config.toml
arch = "dit"
targets = ["cell type"]
qk_norm = true
expert_mlp_ratio = 2
width = 192
optimizer = "adamw"
final_lr_fraction = 0
warmup_steps = 110
Rows from block 3, named by matrix and row number. Rows with one number belong to one attention dimension. Each number is 128 + 32 x the weight over its row's rms, rounded and kept within 0 to 255. All counts start at 0. After the name is the row's rms in percent of the matrix's.
# v: attention value (model.blocks.3.attn.v.weight, 192x192), inputs 96-191
# proj: attention output (model.blocks.3.attn.proj.weight, 192x192, transposed), outputs 96-191
v.89 098 [ 78 108 129  99 135  72 131 118 114  79  98 138  98 128 151  97 133 130 181 136 129 141 102 106 148 109 137 119 158  93 171 121 135 125 122  62 139 156 129 131 112 140 128 123 174 134 133 136 137 155 112  73 122 108 120 151 133 156 118 108 125 162 116 115  99  96 116 110 132 153 123 109 111 165  95 133 139 108 106 138 186 104  53 149 132 186 157 116 109 158 136 188  91 184 125 113]
v.90 094 [134  90  92 115 159 116 165 136 160 153 127  90 105  69  90  97 154 156 142 123 107 118 149  73 104 143  51 105  94 148 164  90 153 155  60 113 194 182  96 124 108 175 125 184 160 156 143  93  87 104 137 143 130  74 115  56  84 194 114 107 146 108 134 101 114 163 128 189 160 185  98 147  47  61 158 186 134  91 115 179 125 122 143 128 152  43 153 130 163 130 126 132 198 104 114 115]
v.91 098 [102 143  99 128 138 138 180 195 153 166 120 100 148 162 108  84  83 106 181 118 139 194 159 120 114 150 113 123 166 154 134  84  80 101 117 176 169 110 121 121 125 153 112 163 132 163 155 160  99 111  67 114 109 161 137 151 131 149 160 118 149 100  84 158 145  80  99  97 184 174 193 156 161 161 169 173  92 150 116 109 175 138  81 137 151 153 179  53  65  87 118 149  91 107 158  81]
v.92 103 [100 129 120  89 105 174 128 158 186 128 148  56 173  89 171 113 133 111 132 158 121 144 136 115 126 116 130 133 147 119 146 200 160 124 121 157  77 136 151 113 121  91 112 106 103 118 122 185 135 138 138 138 152 122 112  95 118 188  98  99 128 194 126 119 128 130 123 150 162  98  82  78 105 149 122 126 162 176 115 123 133 120 121  97 152 136  85 125 107 149 116 130  90 139 154 123]
v.93 101 [131 149 131 140 149 151 119 105 108 169  97 128 147  65 106  77 156  76 153 112 107 161  81 132 181 140 107  99  94 148 148 132 108 116 110 149 156 111 121 122 145 103  93 144  68 195 126 129 204 137 136  96 136 125 130 115 145 113 140 165 167 126 191  99 125 140 119 116 134 152 162 194  65  79 193 130 165 163 143 136 111 126 132 181 126  80 129 120  96 131 132 103 106  66 171 148]
v.94 096 [ 94  81 132 176 116 152 193 187 141 122 146 144 159 141 119 173 111  94 125 148 121 151 156 159 114 189 151 158 157 135 143 158 154 147 139 137 161 120 107 155 117 137 132 143 107 133 111  95 109 113 151 155  92 173 107 131 113 121  92  75 108 182  74 134 112 125 161 147 106  90 108 188 135 108 113 151 100 119 156 166 147 109 157 135 120 130  79  78  91 145 171 114 192 122 156 127]
v.95 103 [123 189 115 106 134 122 101 104  65 144 149 178  65 156 110  80 158 154 133 134 145  95  51  99 111 161 124 124 123 120 114 188 131 110  77 157 139 180  79 115 107 149 119  91 138 143 129 172 100 138 127 112 169 154 138  99  91 106 169  70 127 125 118 146 131  98 107 112 152 138 174 118 196 164 178 144 107 169 157 129 173  73 138 169 115 140 172 152 102 117 183 144  93  79 223 138]
v.96 109 [ 97 124 117 100 143 108 150 154 102 148  65 132 176 133 105 140 129  98 139  88 123 145 156 193  94 107 184 127 159 169 162 137 109 193 180 150  68 118 121 117 146 104  84 137 150 115 165 163  86 130 141 158 163 113  88 151 192 153 151 131 138 201  81  60 133 177 169 101 142 172 108 123  96 106 117 153 131 170  47 184  89 118  98  96  81 112 158  92 196 149 104  62  81 120 129 116]
v.97 102 [147 136  93 130 150 166 126  87  96 119 151 129 167  76 168 146 143 126 143 124  89 132 122 123  89 113  85 128  87 101 107 131 158 202  98 164 128 108 172 154 168 123 119 144  99 148 114 162  85 113 152 117 153  89 159 118 195 159  93 113 134  72 116 128 127  82 147  91 149 171 102 107 108 117 134 147  95 175 149  87 133  98  63 111 153 105 102  52 113 107 147 168  97  84 137 137]
v.98 105 [ 87  78 110  69  62 125 129 141 145  70 115 112  94 127 127 111  42  97 113 189  89 128 146 165 141 110 163 150 110 155 139 156 108  88  99 113 126 110  96 140 175  69 109  98 128  96 104 141  73 142  96 148  47 131 109 170 130 152 134 177 117 181 122 100 174 152 132 147 165 112 157 105 107 122 144 162 156 138  49 123 132  72 129 164 154 159 145 126 120 130  78  83 127  17 126 102]
v.99 096 [118 140 136 110 106  39 103 161 152 115  87 185 175 153 161  68 124 154  90 147  82 135 111 146 121 204 103 116 168  99 132 118 143 107 168 104 100 165 152 161 145  92 138 122 110 122  87 195 132 130 105 173 143 100 134 111 128  61 120  45  85 114 173 149 152  68  93 112 113 167  76 172 140 199  98  96 166 135 115 200  31 139 152 134  90 102 122 116 124  85  87 104 157 152 128 152]
v.100 098 [133 115  84  88  78 112 156 146 112 130 111 102 161  88 170 118 105 131 138 127 151 159 155 192 101 149 162 131  78 157 158 167 152 127 118 185  92 112 111 130 106 125 104 124  70 163 186 119 127 119 152 129  63 106 142 127 108 157  77 107 133 158 168 143  80  92 231 189 147 162 105 104 138 159  74 112  86 158 108  96  95  34  67  82 143 102 175 148  79 156 100 144 140 170 147 167]
v.101 099 [114 119  72 136 164 153 165  77  78 151 139 103  64 131  93 156  82 149 117 136 114  68 108 145  78 160 114 107 158  95 117 110 180 158 143  71 132 112  84 156  81 111 141 131  92 109  72 188 158 164 209  86 194 142 182 181 195 140 138 157  78 147 121  97  71 124 100 124 122 153 127 115 140  66 132 113 157  69 108 145 110 108 105  94  96 170 176 134 173 158  97  99 167 156  72 102]
v.102 102 [147 115 139 114  94 169 171 129 154 159 192 107 174 100 159 135 132 112 113 140 174  53  89 115 151  82 153 130 149 121 104 122 100  95 152 101  89 125 164 160  65 145 133 122 146 122  82 109 135  89 112 158 127 115 147 115 168 164 165 172 167 179 192 133  65 126 152  75 128 147 104 153 153  94 132 162  98 113 149 120 122  79 136 170 141 125 130 147 125  95 127 105  99 155 157 140]
v.103 097 [129 157 121 143 109  73 113 108 116  57 104 115 119 137 137  95 100 199 130 101 188 175  89 102  95 151 145 180 182 112 150 116 125  81 136 139 164  74 155 142 192  99 128  81 167  74 164 167 117 183 163 108  68  69  84 132 173 130 138 118 156 149  94 110 147  72 128 148 156 168 103 156 113  81 126  84 119 116 139  88  96 161 106 136 140 145 151 157 156  62 184 100 116 130 138 119]
v.104 097 [120 106 145  96 130 151  94  76 143 175  61 112 177 172 110 142 114  90 131 121 164 128 141  70 141 108 129  85 123 126  92 173 141 165 139 170  72 116 137 133 112 123 151 180 148 144  79 144 139 115 143 132 120  80 134 112 169 134  80 138 137 120 132 143 122 137 125  72  84  90 114 140 173  89 177 147  84 112 111 152 121 130 120 177 134  77  98  97 110 155  84  57 121  70  91 125]
v.105 092 [ 51 126 178 165 165 179  83 211 153 129 128 120 108 143 113  94 139 116 162 156 112  57  79 106 126 131  94 113  90 155 116 203 159  82 112 157 110 124 209 160 145 159 131 161 108 150 109  64  82 145  86 136 144 152 141 132 165 169 159 167  78 139 121 136 142  75  69 140  70 134 111 120 172 102  94 109 135 130  95 134 124 130 106 105 115 134 138 149 119 120 114 125 151 151  92 143]
v.106 103 [135 126  53 137 183 156  47 135 135  97 147 136 121 105  84 133 179 115 160 107 143  66 107  84 189 105 114 105  91 107 114 155  86  83 109 124 199 126 154  75 111 140  98 141 143 161 142  88 162 145 167 126 161 175 101 118 131  85  96 100 142 139 108 166 106  93 135 104 124 145 126 157 161 107 161 188  86 160 112 120  95 131  85 124 123 160 120 119  69 126 121 113 119 174  62 154]
v.107 099 [135 126  99 136 196 207 108 137 110 125 146  95  84  94 150 131 160 122 134 162 146 110  77  84 162 160 106 136  92 107 106 163 187 110 132 121 119 190 203 159 185  93  72 213 126  78 156 101 106 132 135 148 100 175 118 121 105  87  77 167 158 118  73 133  94 143 146 115  91 113 195 133 118 127 143 143 141 104 166 170  90 116  97  98  60 103 144 178 178 146 104 139 118 126 197 129]
v.108 099 [119 156  65 128 121 110  93 112 120 190 133 138 123 154 181 146 103  60 146 174 154  73 179 188 143 171  24 132 135 198 108 109 111 158 176 139 156 144  91 147 207 122  75 158 190 198 144 128 126 107 104 132 162 152 110 185  90 132 145 115 140 106 138 126 152 123 126 116  89  91 128 123  94  85 139 105  83 121 157 158 116 110 119 136 171 197 135 142 130 140 192 137 166 113 138 136]
v.109 097 [174  98 175 127 155 136 137 157  72 146 118 158 107 173  90  71 148  81 141 141  82 128 126 129 208 176 127  53 139 132 111  84 140  83 125 122 144 111 102 159  97 126  85 170 139 127 135 156 123 133 115  96  80  74 185 159  53 134 102 151 141 128 125  83 159 112  89 157 137  89 127 106  91  81 125 132 121 114 175 151 134 175  92 174 112 111 121 115  70 100 129 128 165 117 152 155]
v.110 096 [121  81 106 126 102  88 103 136 107 115 173 114 192  97 149 167 157  90 108 155 126 193 145 115 131 133  48  77 137 109 157 109 111  93 120 175 166 107 115 154 110 153  92  68 110 133 129 173 143 150  58 177  92  89 116 158 132 120 138  66 148 117 111 167 142 131 137 149 109  65 121 117 164 147  84  97 127 158  96 180 159 127  99 161 131 116 183 167 146 125 149  89 138 157 138  78]
v.111 098 [147 118 148  63 120 118 171 175 154  96 133 143 184 121  85 164 122 145 152 148 112 120 125  85 156 189 116 154 150  94 112 173 122  78  90  79 134 166 170 133 136 108 187 145 178 167  92 172 150 136 159 151  72 136 174 125 107 175 112 129 172 189 147  84  78 182 103  70 118 126  60 108  98 135 138  74 137 184  60 148 136 110  80 147  80 132 146 150 156 119 103 138  99  97  85 149]
v.112 103 [142 100 122 159 141 101 111  92 151 162  89 149 130 179 129 137  97 140 137  98 142 225 167 139  66 104  77 106 130 130  91 135 152 177 153 187 173 128 123 143 125  92 137 116 163 153 123 119 156 100 160  90 117 160 222 142  96 102  97 116 102 149  64 120 167 135 116 126 142  97 159 112 122 118  54 114 185 151  49 135 194 124 172 110 136 187  95 138 154 114  78 174 126 190 137 130]
v.113 096 [ 85  97 160  67 190 146 120  89 115  70 130 121 135 163 101 125  79 138  91 185 125 100 127 119 181 124 108 100 163 118  99  94 126 112 135 127  79 167 120 137  78 155 108 136 125 148 100  77  89  86 108 112 138 111  88  97 189  70 148 126  79 104  84 155 128 148 166 117 115 169 154 193 147 103 136  76  69 140 181 125  89 128 116  99 156 140 124 126 112 114 188 149 109 123 146  58]
v.114 099 [134  50 134 150 143 153  78 136 172 101 148 135 161  87 127 129  91 177 139  90 177 134 123 124 133 148  89 150 121 111  91 123 115 171 113 139 101 120 133  60 142 113 147  47 188  96 143 149 170 146 167 132  87 122 129 128 178 137 176 113 153  85 125  80 117 122 131  94 119 148  89 131 124 112 106 150 130  99 105 178 121 106 148 135 118 107  54 157 114 135 164 156 124 102  94 151]
v.115 102 [124 150 104 119  88 168  97 190 186 151 136 135 105 119 176 138 144 102  82 104  88 123 160 143 127 130  78  89 137 167  95  73 154 132 121 133 140 105 149 154 175 149 150  85 117 116 134 133  58 146 149 117 163 132  89  70 145 153  71  90 170  79 107 117  98 179 136 138 112  93 145 146 144 157 106 160 116 163 146  97 166 153  96 156  56  30 107 124 119 168 117 204 126 156 118 117]
v.116 096 [128 140  88 106 113 106  98 188 182 115  99 156 105  74 108 184 165  86 144 103 140 148 163 175 126 141  71 109 133 113  82  74 152 128 136 167 144 167 161 134  72 133 131 109 157 129 108  95 123 104 147 121 126 121 106 174 184 107 146 122 130 148 159 121 147 111  82 129 137 132 145  83 118 139 125 195 117 132 169 110 174 194  85 112  84 103 176 183 113 109 157 107 146  94  59  72]
v.117 097 [ 85 152 157 108 148 110  75 164 119 140 146 165 116 131 115 151 122 109 137 164 139 139  94 144 127 187 161 165 118 131 145 125 105 115 150 155 196  99 140 173 161 134 109  97 121 130 168  97  98 116 132 118 102  79 158  82 134  65 174 122 106  99  96 133 136 121 146 131 129 123 104 123 115 136 119 177 131 134 139 118  72 135 139  95 129 116 120 134 167 189 170 125 181 138 124 108]
v.118 095 [105 154 120 106 159 164 125 102 128 122  87 123 129 108 110  74 116 123 204 154 108 169  79 123  91  97 133 185 132 130 139 135 135 109 177 125  75  88 197 149  58 167 119 152 133 124 130 135 145  77 145 132 156 114  89 136 136 104  88 110 173 149 120 168 103 157 127 111  85  94  76 118 148 143 198 143  83 166  93 135 184  83 131 115 127  57 154  92 114  68 194 152 202 156 155 161]
v.119 103 [158 121 165  87 117 128 119 123 150 118 111 143 140 161 134 132  78 102 167 126 161 154 178 134 128 151 174 171 137 134 148  66 131 176 122 152 165 133 148 128 159  48 193 142  91 157 113 127 180 167 119 194  79  76 176 107 155 171 172 177 129 164  97 165 141 150 161 180  98 161 122 198 139 145  87 130 161 112  80 130 138 125  98 145 125 158 116  89 111 117 123 151 143 162 169 112]
v.120 094 [135 166 153 139 130  84 116 116 152  99  62  98 101 103 126 106 100  97 130 122 122 101 155  85  91 138 136  85 136 175  86  93 147 128 135 156 164 135 153  97 140 153  83 101 125 118 204 132 146 133 110 123 139 160 175  84 102 174 163 136 104  99 153 184  92 137  94 108 112 151  43 101 131 126 151 126 117  88  60  82 124  88 153 166 131  96  57 109 126 158 152 119 130 121 136 171]
v.121 100 [145 161 101 125 131 157 125  92 173 182 168 177 142 129  79  77 141 120  86 129 116  96 104 129 129 108 160 106 190 105  93 198 136 128 150 184 157 141 150 155 134  96  80  70 130 189 120 110 134 148 132 139 125 164 135 161 101 220 198 100 113 172  71 101  81 122 120 132  58 150 181  74 173 124 111 155 137 180 134 133  98 118 167  73 164 122 106  93 109 104 123  99 150 125 146  79]
v.122 103 [105 113  78 142 192 134  91 120 123  73  92 141 107 134 191 138 158 146 132 137  62 130 137 102 121 111 172  99 148 125 138 174 173 196  48  85 133 140 189  67 137 128 111 133 142 171 156 111 115 199 101  96  96 109 138 142 108  78 172  55 139 136 171 162 129 104 130  95 105  73 162 189 163 113 143 130 123 114 144 155 118 146 140 103  78 109 148  48 160 133 170 138 139 115 196 106]
v.123 098 [131 158  68 104 133  80 135 147 103 141 107 123 191 129 131 166 134 166 131  99 130 186 205 180 104 154 108  99 108 140 152 156 111 133 160 131 155 104  78 136 157 128  92 129 180 130 133 179 109 115  54 101 112  82 111 131 128 107 131 143 145 134 172 175 111 171  96  96 104 198 142 114 101 155 114 127 151 110 230 125 158 107 109 147 126 112 114  73 190 141 132 113 127 159 135 208]
v.124 103 [102 126 152 118 132 132 100 145 147 117 109  95 191  84  98 113 220 132 159 172  75  77 115 127 178 104  95  93 176 125  89 118 171 161 104 117 110  98 157 123 173 145 126 137  58 141 163 131 122 138  84  61 127 171  84 157 113 197  97 141 147 122 149 204 160 187 167 136 132 126 118 156 154 114 127 196 140 170 156 140 104 135 130 103 145 126 122  67 162 146 148 142  93 163 135 165]
proj.89 096 [166 159 112 106 106 121 171 101  97 133 171 130 112 154  90 156 151  92 115 122 104 130 160 101 119 127 128 112  84 129 160 111 128 145 157 160 132  76 172  77 141 155 116 158 154 137 163  77 153 181 137 196  96 121 165 137 111 138 140  98 140 180 132 130  65 160 127 112 121 133  76 127 133 114  98 145 138 144 164  89 170 104 144 109  99 191 113 147 117  82 136 190 107 162 160 139]
proj.90 095 [169 175 168 136 155 109  30 123 124 158 144 128 129 129 117 193 133  90 167 117 149 134 141 167  72  85  93 121 104  97 162 112  79 164 175 131 127  88 136 161 134 106  58 220 106 141  72 132  70 103 140 109 152 150 160 135 140 114 127 112 184 103 115 123  97 139 173 127 180 145  66 118  86 178 106 134  79 116 114 117 135 176  75  96  86  92 138 139 177  94 119 127  88 146 109 182]
proj.91 097 [161 129 130 105 117  58  81 126 168  80 151 132 145 129  96 148  84 104  84  99 103 141 114 134 109 115 132 109  93 110 166 134 103  93 122 119 123 119 146 121 137 154  92 117 164 170 177 164  96 121  70 115 148 150 176 117  90 130  86 145 134 138 124 110 191 105 125 133 120 190 111 131 122  92 140 110 101 199 122 143 129 142 226  87 158 166 139 180  83 136 119  99 145 141 122 172]
proj.92 103 [142 137  89 142 175 115 184 148  86 112 102 195 112 198 128 153 127 130 128 142 144 113 123 186 127 102 123 122 123 208 129 148 112 127 170  86 169  84 106 133 128 129 142  82 101 123 102 119 127 125 115 121 111 128 129 104  92 145 130  50 120 162 156 142 128  93 148  88 163 119 190  82  64  92 104 145  86 165 177  69 110 143 166 170 143 106 109 144 106 141 131 135 127 126  76  92]
proj.93 103 [133 135 135 153 106 148 108  98 127  89 155 124 124 178  98 195 207 109 120 115 142  98 144 160 194  94 106 122 138 100 104 123 131 163  83 103  94 151 124  96 126 101 153 134 103 164 146 137 171 163 141  76  92 166 113 126 119 143 175 149 143  27 175  84 136 106 110  97 140 114  64 182 106 159 129 101 112 143 125 139 126 149 124  93 160 148 141 154 120 146 176 150 129  64  73 131]
proj.94 098 [154 115 151 157  79 114 184 167 143 119 129  66  94 138  85  98  98 106  73 156 131 108 110 101 126  91 147 127 149 109 123 224 124 138 102  80 138 110 119 123 104 139 144 107 108 130 124 137 123 133 167 147 108 156 175 141 154 134 146 128 140 118  44  97  84 161 114 132 142 106 221 132 116 142 171 140 153  81  60 120 148 102 143 120 125 139 138 153  60 109 134 130  74 134  91 143]
proj.95 105 [120 113 138 113  82  79 138  97 149 142  88  98 131 108 118 195 169 158 110 144 165 150 213 182  43 115 143  99 161 109  99 150 150 120 157 142 136  98 182 124 104  81 164  95 155 155 115 105 106 149 106 132  79 155 104 169 171 137 106  97 155 116 131 157 141  81 114 149 142 115 104 135 145 123  90 167 125 105 110 166 134  92  97  89 128 124 105 102 112 122  48  60 116 121  44 139]
proj.96 108 [115 169  98  98 149 108 143 151 156 106 144 143 152  99 188 104 115 111 130 101 146 123 133  39 147 107 193 121 160 119 149 113 163 132 115 112 187 150 115 159 146 164 171 115 129 124 142 130 151  86 135 110 139 136 125 152 114 120 155 112 123 197  92  60  79 208 159 165 126 177 148  83 120 120 123 130 159 144 212 164  89 154 191 146 190  96 103  84 164  65 143  94 139 104 133 170]
proj.97 103 [149  97  78  73 167 123 163 110 178 130 139 153 132 203 117 153 136 166 137 126 136  77 135 101  66 122 138  96 106 151  86 122 129 144 179 136 173 141  79 157 115 149 152 153 119 120 122 154  84 115 142 106 150 134 126 106  50 153 125 126 135  74 119 107 136 138 184 178 180 128 153 158 121 125 141 162  97 143 137 119 113 120 239  95 108 100  89 144  86 114 136 156 149 134 152  94]
proj.98 109 [ 84 119 152  67 167  98 170 129 116 165 149 129 111 141 109 123 139  97 124 125 139 116 191  59 163 124 162 144 112  18  84 147 122 111 182 178 111 121 133  82 118 192 115 100 105 119 119 174  82 170 100 126 108 105 129 165 136  83  71 156  76 118  91 124 136 120 150 135 171 141 162 110 114 127 156 129 171 122 236 124 102 118 110  79 132 161 157 111 138 127 167 108 166 100 117 163]
proj.99 098 [127 131 142 123 133  99 201 162 131 126 128  88 148  97  89 162 170 181 133 145 148 149 123  90  96  43 134 186  98 156 111 133 169 135  61 144 170 136  86  80 140 161  89 150  70  83 133 107 171 113 105  99  88 120 161 116 114 149 121  79 101 176 156 136 102 108 120 127 123 177 170 170 150 108  67  91 163 180  88 185  44 143 113 101 138 112  74 147 115 160 164  99  75 146 121 147]
proj.100 097 [ 91 173 190  94 132 127  45 116 138 132 138 152 129 179  41 179 115 137 142 144 140 124 110  59 120  97 118 132 135 136 124 108 100 115 143  95 139 110  90  75  90  86 161 141  85 124 100 120 149 137 140  77  91 116 180 150  78 159 130 134  80 175 125 122 120 103 150 108 157 102 166 110 174 155 123 148 124 123 128 123 151  83 152 173  87 127 172 137 107  95 128 163 122 169 156  90]
proj.101 098 [164 193 108 123 134 118  99  90 225 121 108 118 142 123 111  95 136 111 152  97 181 163 248 151  78 115 168  99 151 132 175  87 112 174 166 157  85 191 167  67 141 177 104 134 141 141 113 109 131 140 162 157 100 140 100 152  79  87 110 115 118 229 115  89 115  75 162 110 110  94 182 133 138 147 131 134 186 110 137 127 113 170 160 174 126 140 117 152 143 130 166 135 110 160 198  98]
proj.102 099 [ 85 102  73 119 108 190 106 106 110  69 138 134 146  68  96 136 122 151 206 119 118 182 168 145 214 160 153 175  90 140 110 139 133  91 179 110 135 110 162 111 135 137  97 100 170 108 157 114 140  75 108 114  82 107 145 150  49 141 107 135 120 163 180  99 144 103  88 148 129 142 150 109 117 161  84 166  82 134  83 188 164 129 136  69 149 118 143  91  46 117 124 121 121 103 131  82]
proj.103 093 [142 132 133 153 189 129 121 141 127 205 132 187 161 142  80 153 139 159  98 144 115 119 106  95  93  86 181 116  91 106 138 182 100 106  95 210 101 130  69 134 138  89 119  77 136 102 125  95 152 183 148 138 162 183 177 133  59 104  99 122 117 147 121 122  83  84 121 132 149  99 181 154  97 162 100  93 120 139 142 109  82 128 141 168 161 128 128  78 153 188 125 114 191 103 164 144]
proj.104 096 [110 101 173 133 104 146  87 130 112  90 101 134  61 101 166 156 219  87 201 106 154 124 134 139 150 126 151 116 126 115 102 140 107 142  91  73 206 152  91 129 113 135  79 166 192 107 185 115 128 109 127 157  97 145 114 118 131 125 157 130 146 101 102 105 137 154 106 193  86  73 149 138 106  86  80 149 116 151 151 112 117 122 161 144 109 136 166 144 109 127 136  73  81 141 148 176]
proj.105 094 [179 137  97 109  77 174 136 231  64 158 162 176 129 131 139 191 150 152 161 148 110 171 129 137 143  68 158 135 102 129  96 132 139  96 125  93 135 124 127 115 117 105 119 152  73 173 135 133 109 122 120 148 110 146 147  77 118 125  95 186  98  95 115 171 157  81  90 218  69 131 124  94 107 168 112 144 118 117 144 179 130  95 100 149 153  70 107 129 132 181 208 132 171 165 139 120]
proj.106 102 [138 152 140  72 100 172 137 110 138 142  85 115 147 162 127 136 138  69 169  56 142 158 122 153 141 187  93 118 141 129 158 133 141  82 118 155 136  73  88 150 116 117 168 112 116 164 117 136 178 156 140 132 108 133 147 141 115 146 119  98 160  97  93 157  83 108 143 149 115 105 126 142 169 170 132 115 167 144 150 131 119 124 197 137 161 161 132  88  77 171 134 145 130 129 154 143]
proj.107 101 [121 167 127 146  44 207 158 162 161 128 151 136 149 134 110 104  94 115 197 119 141 115  90 197 149 155 156 125 156 151 142 172  80 126 113 159 113 128 120 151  79 134 128 184  97  80 100 143 131  88 161 110 180 131 120 169 117 157 113 163 165 115  82 129 145 143  93 177 133 130  65 161 129 103  93 105 193 117  62 141 150 151 183 125 159 101  81 130 167 103  86 148 151 165 114 146]
proj.108 099 [160 114 106 145 147 117 162 102 194  84 165  91 125  96  99 104 157  69 140 117 125 145  49 107 106 105  59 135  66  85 153  98 119 170 122 131 127 113 100  86 142 147 166 134 151 169  92 163 137  87 127 135 191 118 154 181 149 165 100 175 167 122 124 106 137 135 158 185  65 138 146 141 133 177 139 138 109 100 107  80  97 126 114 108 162 143 152  97 152 112  89 168 132  97 158 153]
proj.109 097 [106 114 167 152  94  98 190 139 202 106 117 150 123  91 133 152  89 119 117  69  67 185 126 140 188  76 117  91 133 116 102  53 100 107 145 117 102 195 137 141 134 136 119 150 128 151 119  62 163  77 106 174  92 131  97 177 161 128  83 140 184 167 120 105 117 118 113  98 133  71 117 123 116 158  47 140  84 128  90 141 140 117 159  85 131 134  87 146 113 163 112 146  63 107 151 134]
proj.110 099 [128 115  75 144 179  61 124 150 114 121 104 158 153 145  87 112 102 102  64 115  99 108 154  89 131 138  95  85 101 138 171  95 116  70 150  74 122 186 133 126 118 151 200 105 102 114 111 106 165 159  88  98 128 128 112 163 179 104  74 110 126 122 127 152 156  97 157 117  97  71 171  64 149  82 157 169 168  92 123 160 131 124  64 107 115 143 146 141 121 134 126 155 135 126  99 209]
proj.111 097 [124 167 127 143 113  88 103 156  70 101 114  84 115  73 111 162 154 179 134 149 129 144  83 147 174  63 121 135 157 183 106 125  91 127 153 150 111 139 122 136  88 172  80 155 114 171 135 108 112 171 135 157 145 169  91 154 138 152 150 113 107 179 134  88 116 132 107 208 123  96 193 113  96 118  60 141 146 127 184 128 167 125 199 118 146 173 148 110 135 196 169 155 111 160 173 143]
proj.112 106 [130 169  78 149 139 155 129  51 102 108 160  85 190 100 123 154 125 126  89 121 148  62 132 110  37 132 108 133 117 138  61  85 131 166  69  86  81 146 156 109 145 144 119 154 151 117 146 187 157 130  94 149 119  72  95 125 181 119 136 127 115  99 100 121  88 161  92 120 115 105  87 127 107 109  75 112 131  88 131 185 190 150 115 153 118 148 160 114 152 137 195  80 108 200 129 117]
proj.113 096 [130 150 108 100  67 100 186 128 135 150 110 123 124 117 131 102 115 113 144 128 108 133 138 157 121 149 132 167 144 151  92  87 104  67 143  83 165  83 120 128 161 139 137 114 156 166 147 170 105  98  94 145 192 118 133 141  75  99 100 121 114 178  67 137 155 158 137 144 150 199 104 182 124 141 135 142 138 157 103  66  96 139 125 143  96 117 149 136 109 173 127 146 143 144 125 150]
proj.114 099 [ 76 111 133 126 112 120 101 129  68 132 131  86 158 167 133 146 148 163 117 163 141 110 226 150 128 132 124 103 136 181  75  83  97 131 100  85 139 152 111 161 174  91 112  67 140  85 142 113 125 134 114 171 127 113 128 172 124 148 151 100 149 125 126  48 116 134 102 152 124 158 141 119  87  91 117 137  83 100 137 138 117 135  39 111 131 154  89 134  80 133  98 171 104 143 157 132]
proj.115 105 [133 114 138 126 148 101 136 159  96 119 140 126  84 137 135 120 131 118 141  74 145 141  97 148 103 121  68  88 130 113 125 103 102 163 121  97  48 165 150  57 152  41 133 101 118 116 110  91  87 126 136 118 173 190 139  90 116 140 115  84 139 114 138  81 111 182 144 142 133 130 109 110 165 103  99 128 118 161 106 118 140 147 151 120 205  31 109 160  94 137 157 144 165 169 128 112]
proj.116 095 [133  85 140  63  93 121 115  97  95 115  97 109 100 178  99  93 149  70 164 125 108 120  94 102 119 161  90  94  88 168  98 107 144 127  94 110 102 149 141 165  96 135 103 130 121 111  95 108  84 130 145 130 142 167 142 141 145 144 137 120  96 162 157 119 112 132 103 166  99 109  98  82 173 117 143 172 133 136  68  96 177 150 131 182 151  99 125  67 138 163 115  80 137 116 165 148]
proj.117 095 [126 122  97 126  74 112 108 162 133 162 126  85  67 150 134 115 118  89 120 135 132 123 157  75 101  57 138 152 145 104 173 118 147 120  74 101  85 101 128 141 110 114 166 103 144 147  86 104 167 122 111 130 132 153 101  73 105 117 114 116 102 134 128 181 113 117  97 117 114 135 140 151 188 158 105 170 151 149 113 147  57  88 135 171 152 142 130  61 141 138 104 123  86 138  96 114]
proj.118 096 [168 146 184  38 112 171 116  98 151 114 119 146 150 106  91  92 127 199  84 192  96 143 140  90  98 179 133 102 127 129 161 115 146 101 146 133 240 107  76 111 164 109 141 121 123 154 153  98 158  64 172 122 158 180 125 162 144 131 129 111 180 199 128 177 125 161 110 118 148 122 162 139  75 107  97 118 103 160 170 142 137 127 129 152 132  51 183 156 102 143  79 132 118 126 113 109]
proj.119 103 [127 139 147  95 133 139 140 128  82 181 115  48 155 111 141 111  59  71  81 177 128  81  54 126 138  98 135 122 124 157 158  75 119 121 119 127  86 136 128 135 101  84 100 103 128 138 162  87 112 152  70 126 101 151  84  93 122 148 120 182  92 144 118  93 146 126 169 126  68 145 165 119 128  99  74 163 144 154 171 141 142 121 155 129 128 142  82 165  79  75 160 166 119 149  84 129]
proj.120 094 [162 123 136 122 160 131 155  92 110 172 166 107  85 107 117 121 154 120 159 116 165 136  95 147  51 101 158  94 121 101  67 119  83 114 106 142 156 151  90 114 125  82 132 144  89  95 116 168 170  96 144  73 137 129 124 110 180  68 108 157 131 134 138 126 152 179 130 131 144 117 188  94 158 156 149  63 150  95 204 168 103  79 154 110 105  95  96 147 133  82  77 186  88 135 179 101]
proj.121 100 [135 167 118  94 104 181 114  78 116  59 129  82 132  95 161 162 102  94 199 149 156 151 117  80 140 106 152  95 180  96  83 168  75 132 107  59 183 100 148 137 139 101 142  46 118 180 134 114 149 159 143  98 171  91 168 110 160 163 154 110 105 140 105 131 104 117 123 132 101 151  85 125 183 132  99 150  75  99  94 134  91 111 158 166 141 107 166 192 119  90 133 145 163 116 136 194]
proj.122 104 [127 113 148 133 107 149 158 140 193 187 178 158 130 142 113 152 147 100 118 105 144  83  56 143  92 124 152 134 227 131 157  88 155 142 207 143 136 103  38 169 105 115 106 138  58 182 101  99 108 165 103 151  93 140 158 120 173 168 104  74 166 177 124 168 152 129 164 151 126 101 145 142 126 138 112 111 109 111 120  99 118 137 224 138 175  83 173 164 130 147 127  83 105  85 106 133]
proj.123 098 [119 184 155 123 110  47  95 189 156 130 145 135 174 173 139  87 101 172  56 118 140  95 117  77 129 125 101 145  99  93  81 160 109 118 132 137 150 157 117 141 173 152 161 116 145 124 138  82 150 157 109  89 123 182 183 117 133 122 106 147 174 186 201 160 163 194 105 125  91 153 119 162  74 100  99 160 124 120  92 117 153 124 160 102 108  90 130 123 181  58 130 143 101 148 123 101]
proj.124 101 [154 157  93 110  80 161 144 110  81  96 135 154 129 137 182 173 130 173 128 134 134 149 124 175 183 136  50 140 135 135  87 107 110 135 181 158 154 125  89 150 149 148 113 106  80  79 104 140 120  94 163 116 113  98 182 162 156 174 162 134 162  85 131 138 176 134 126  79 137 100 149 173 202  92  92 132  99 187 181 124  99 144 178 118 136  56 157 170 116 106 170 129 201 142 129 187]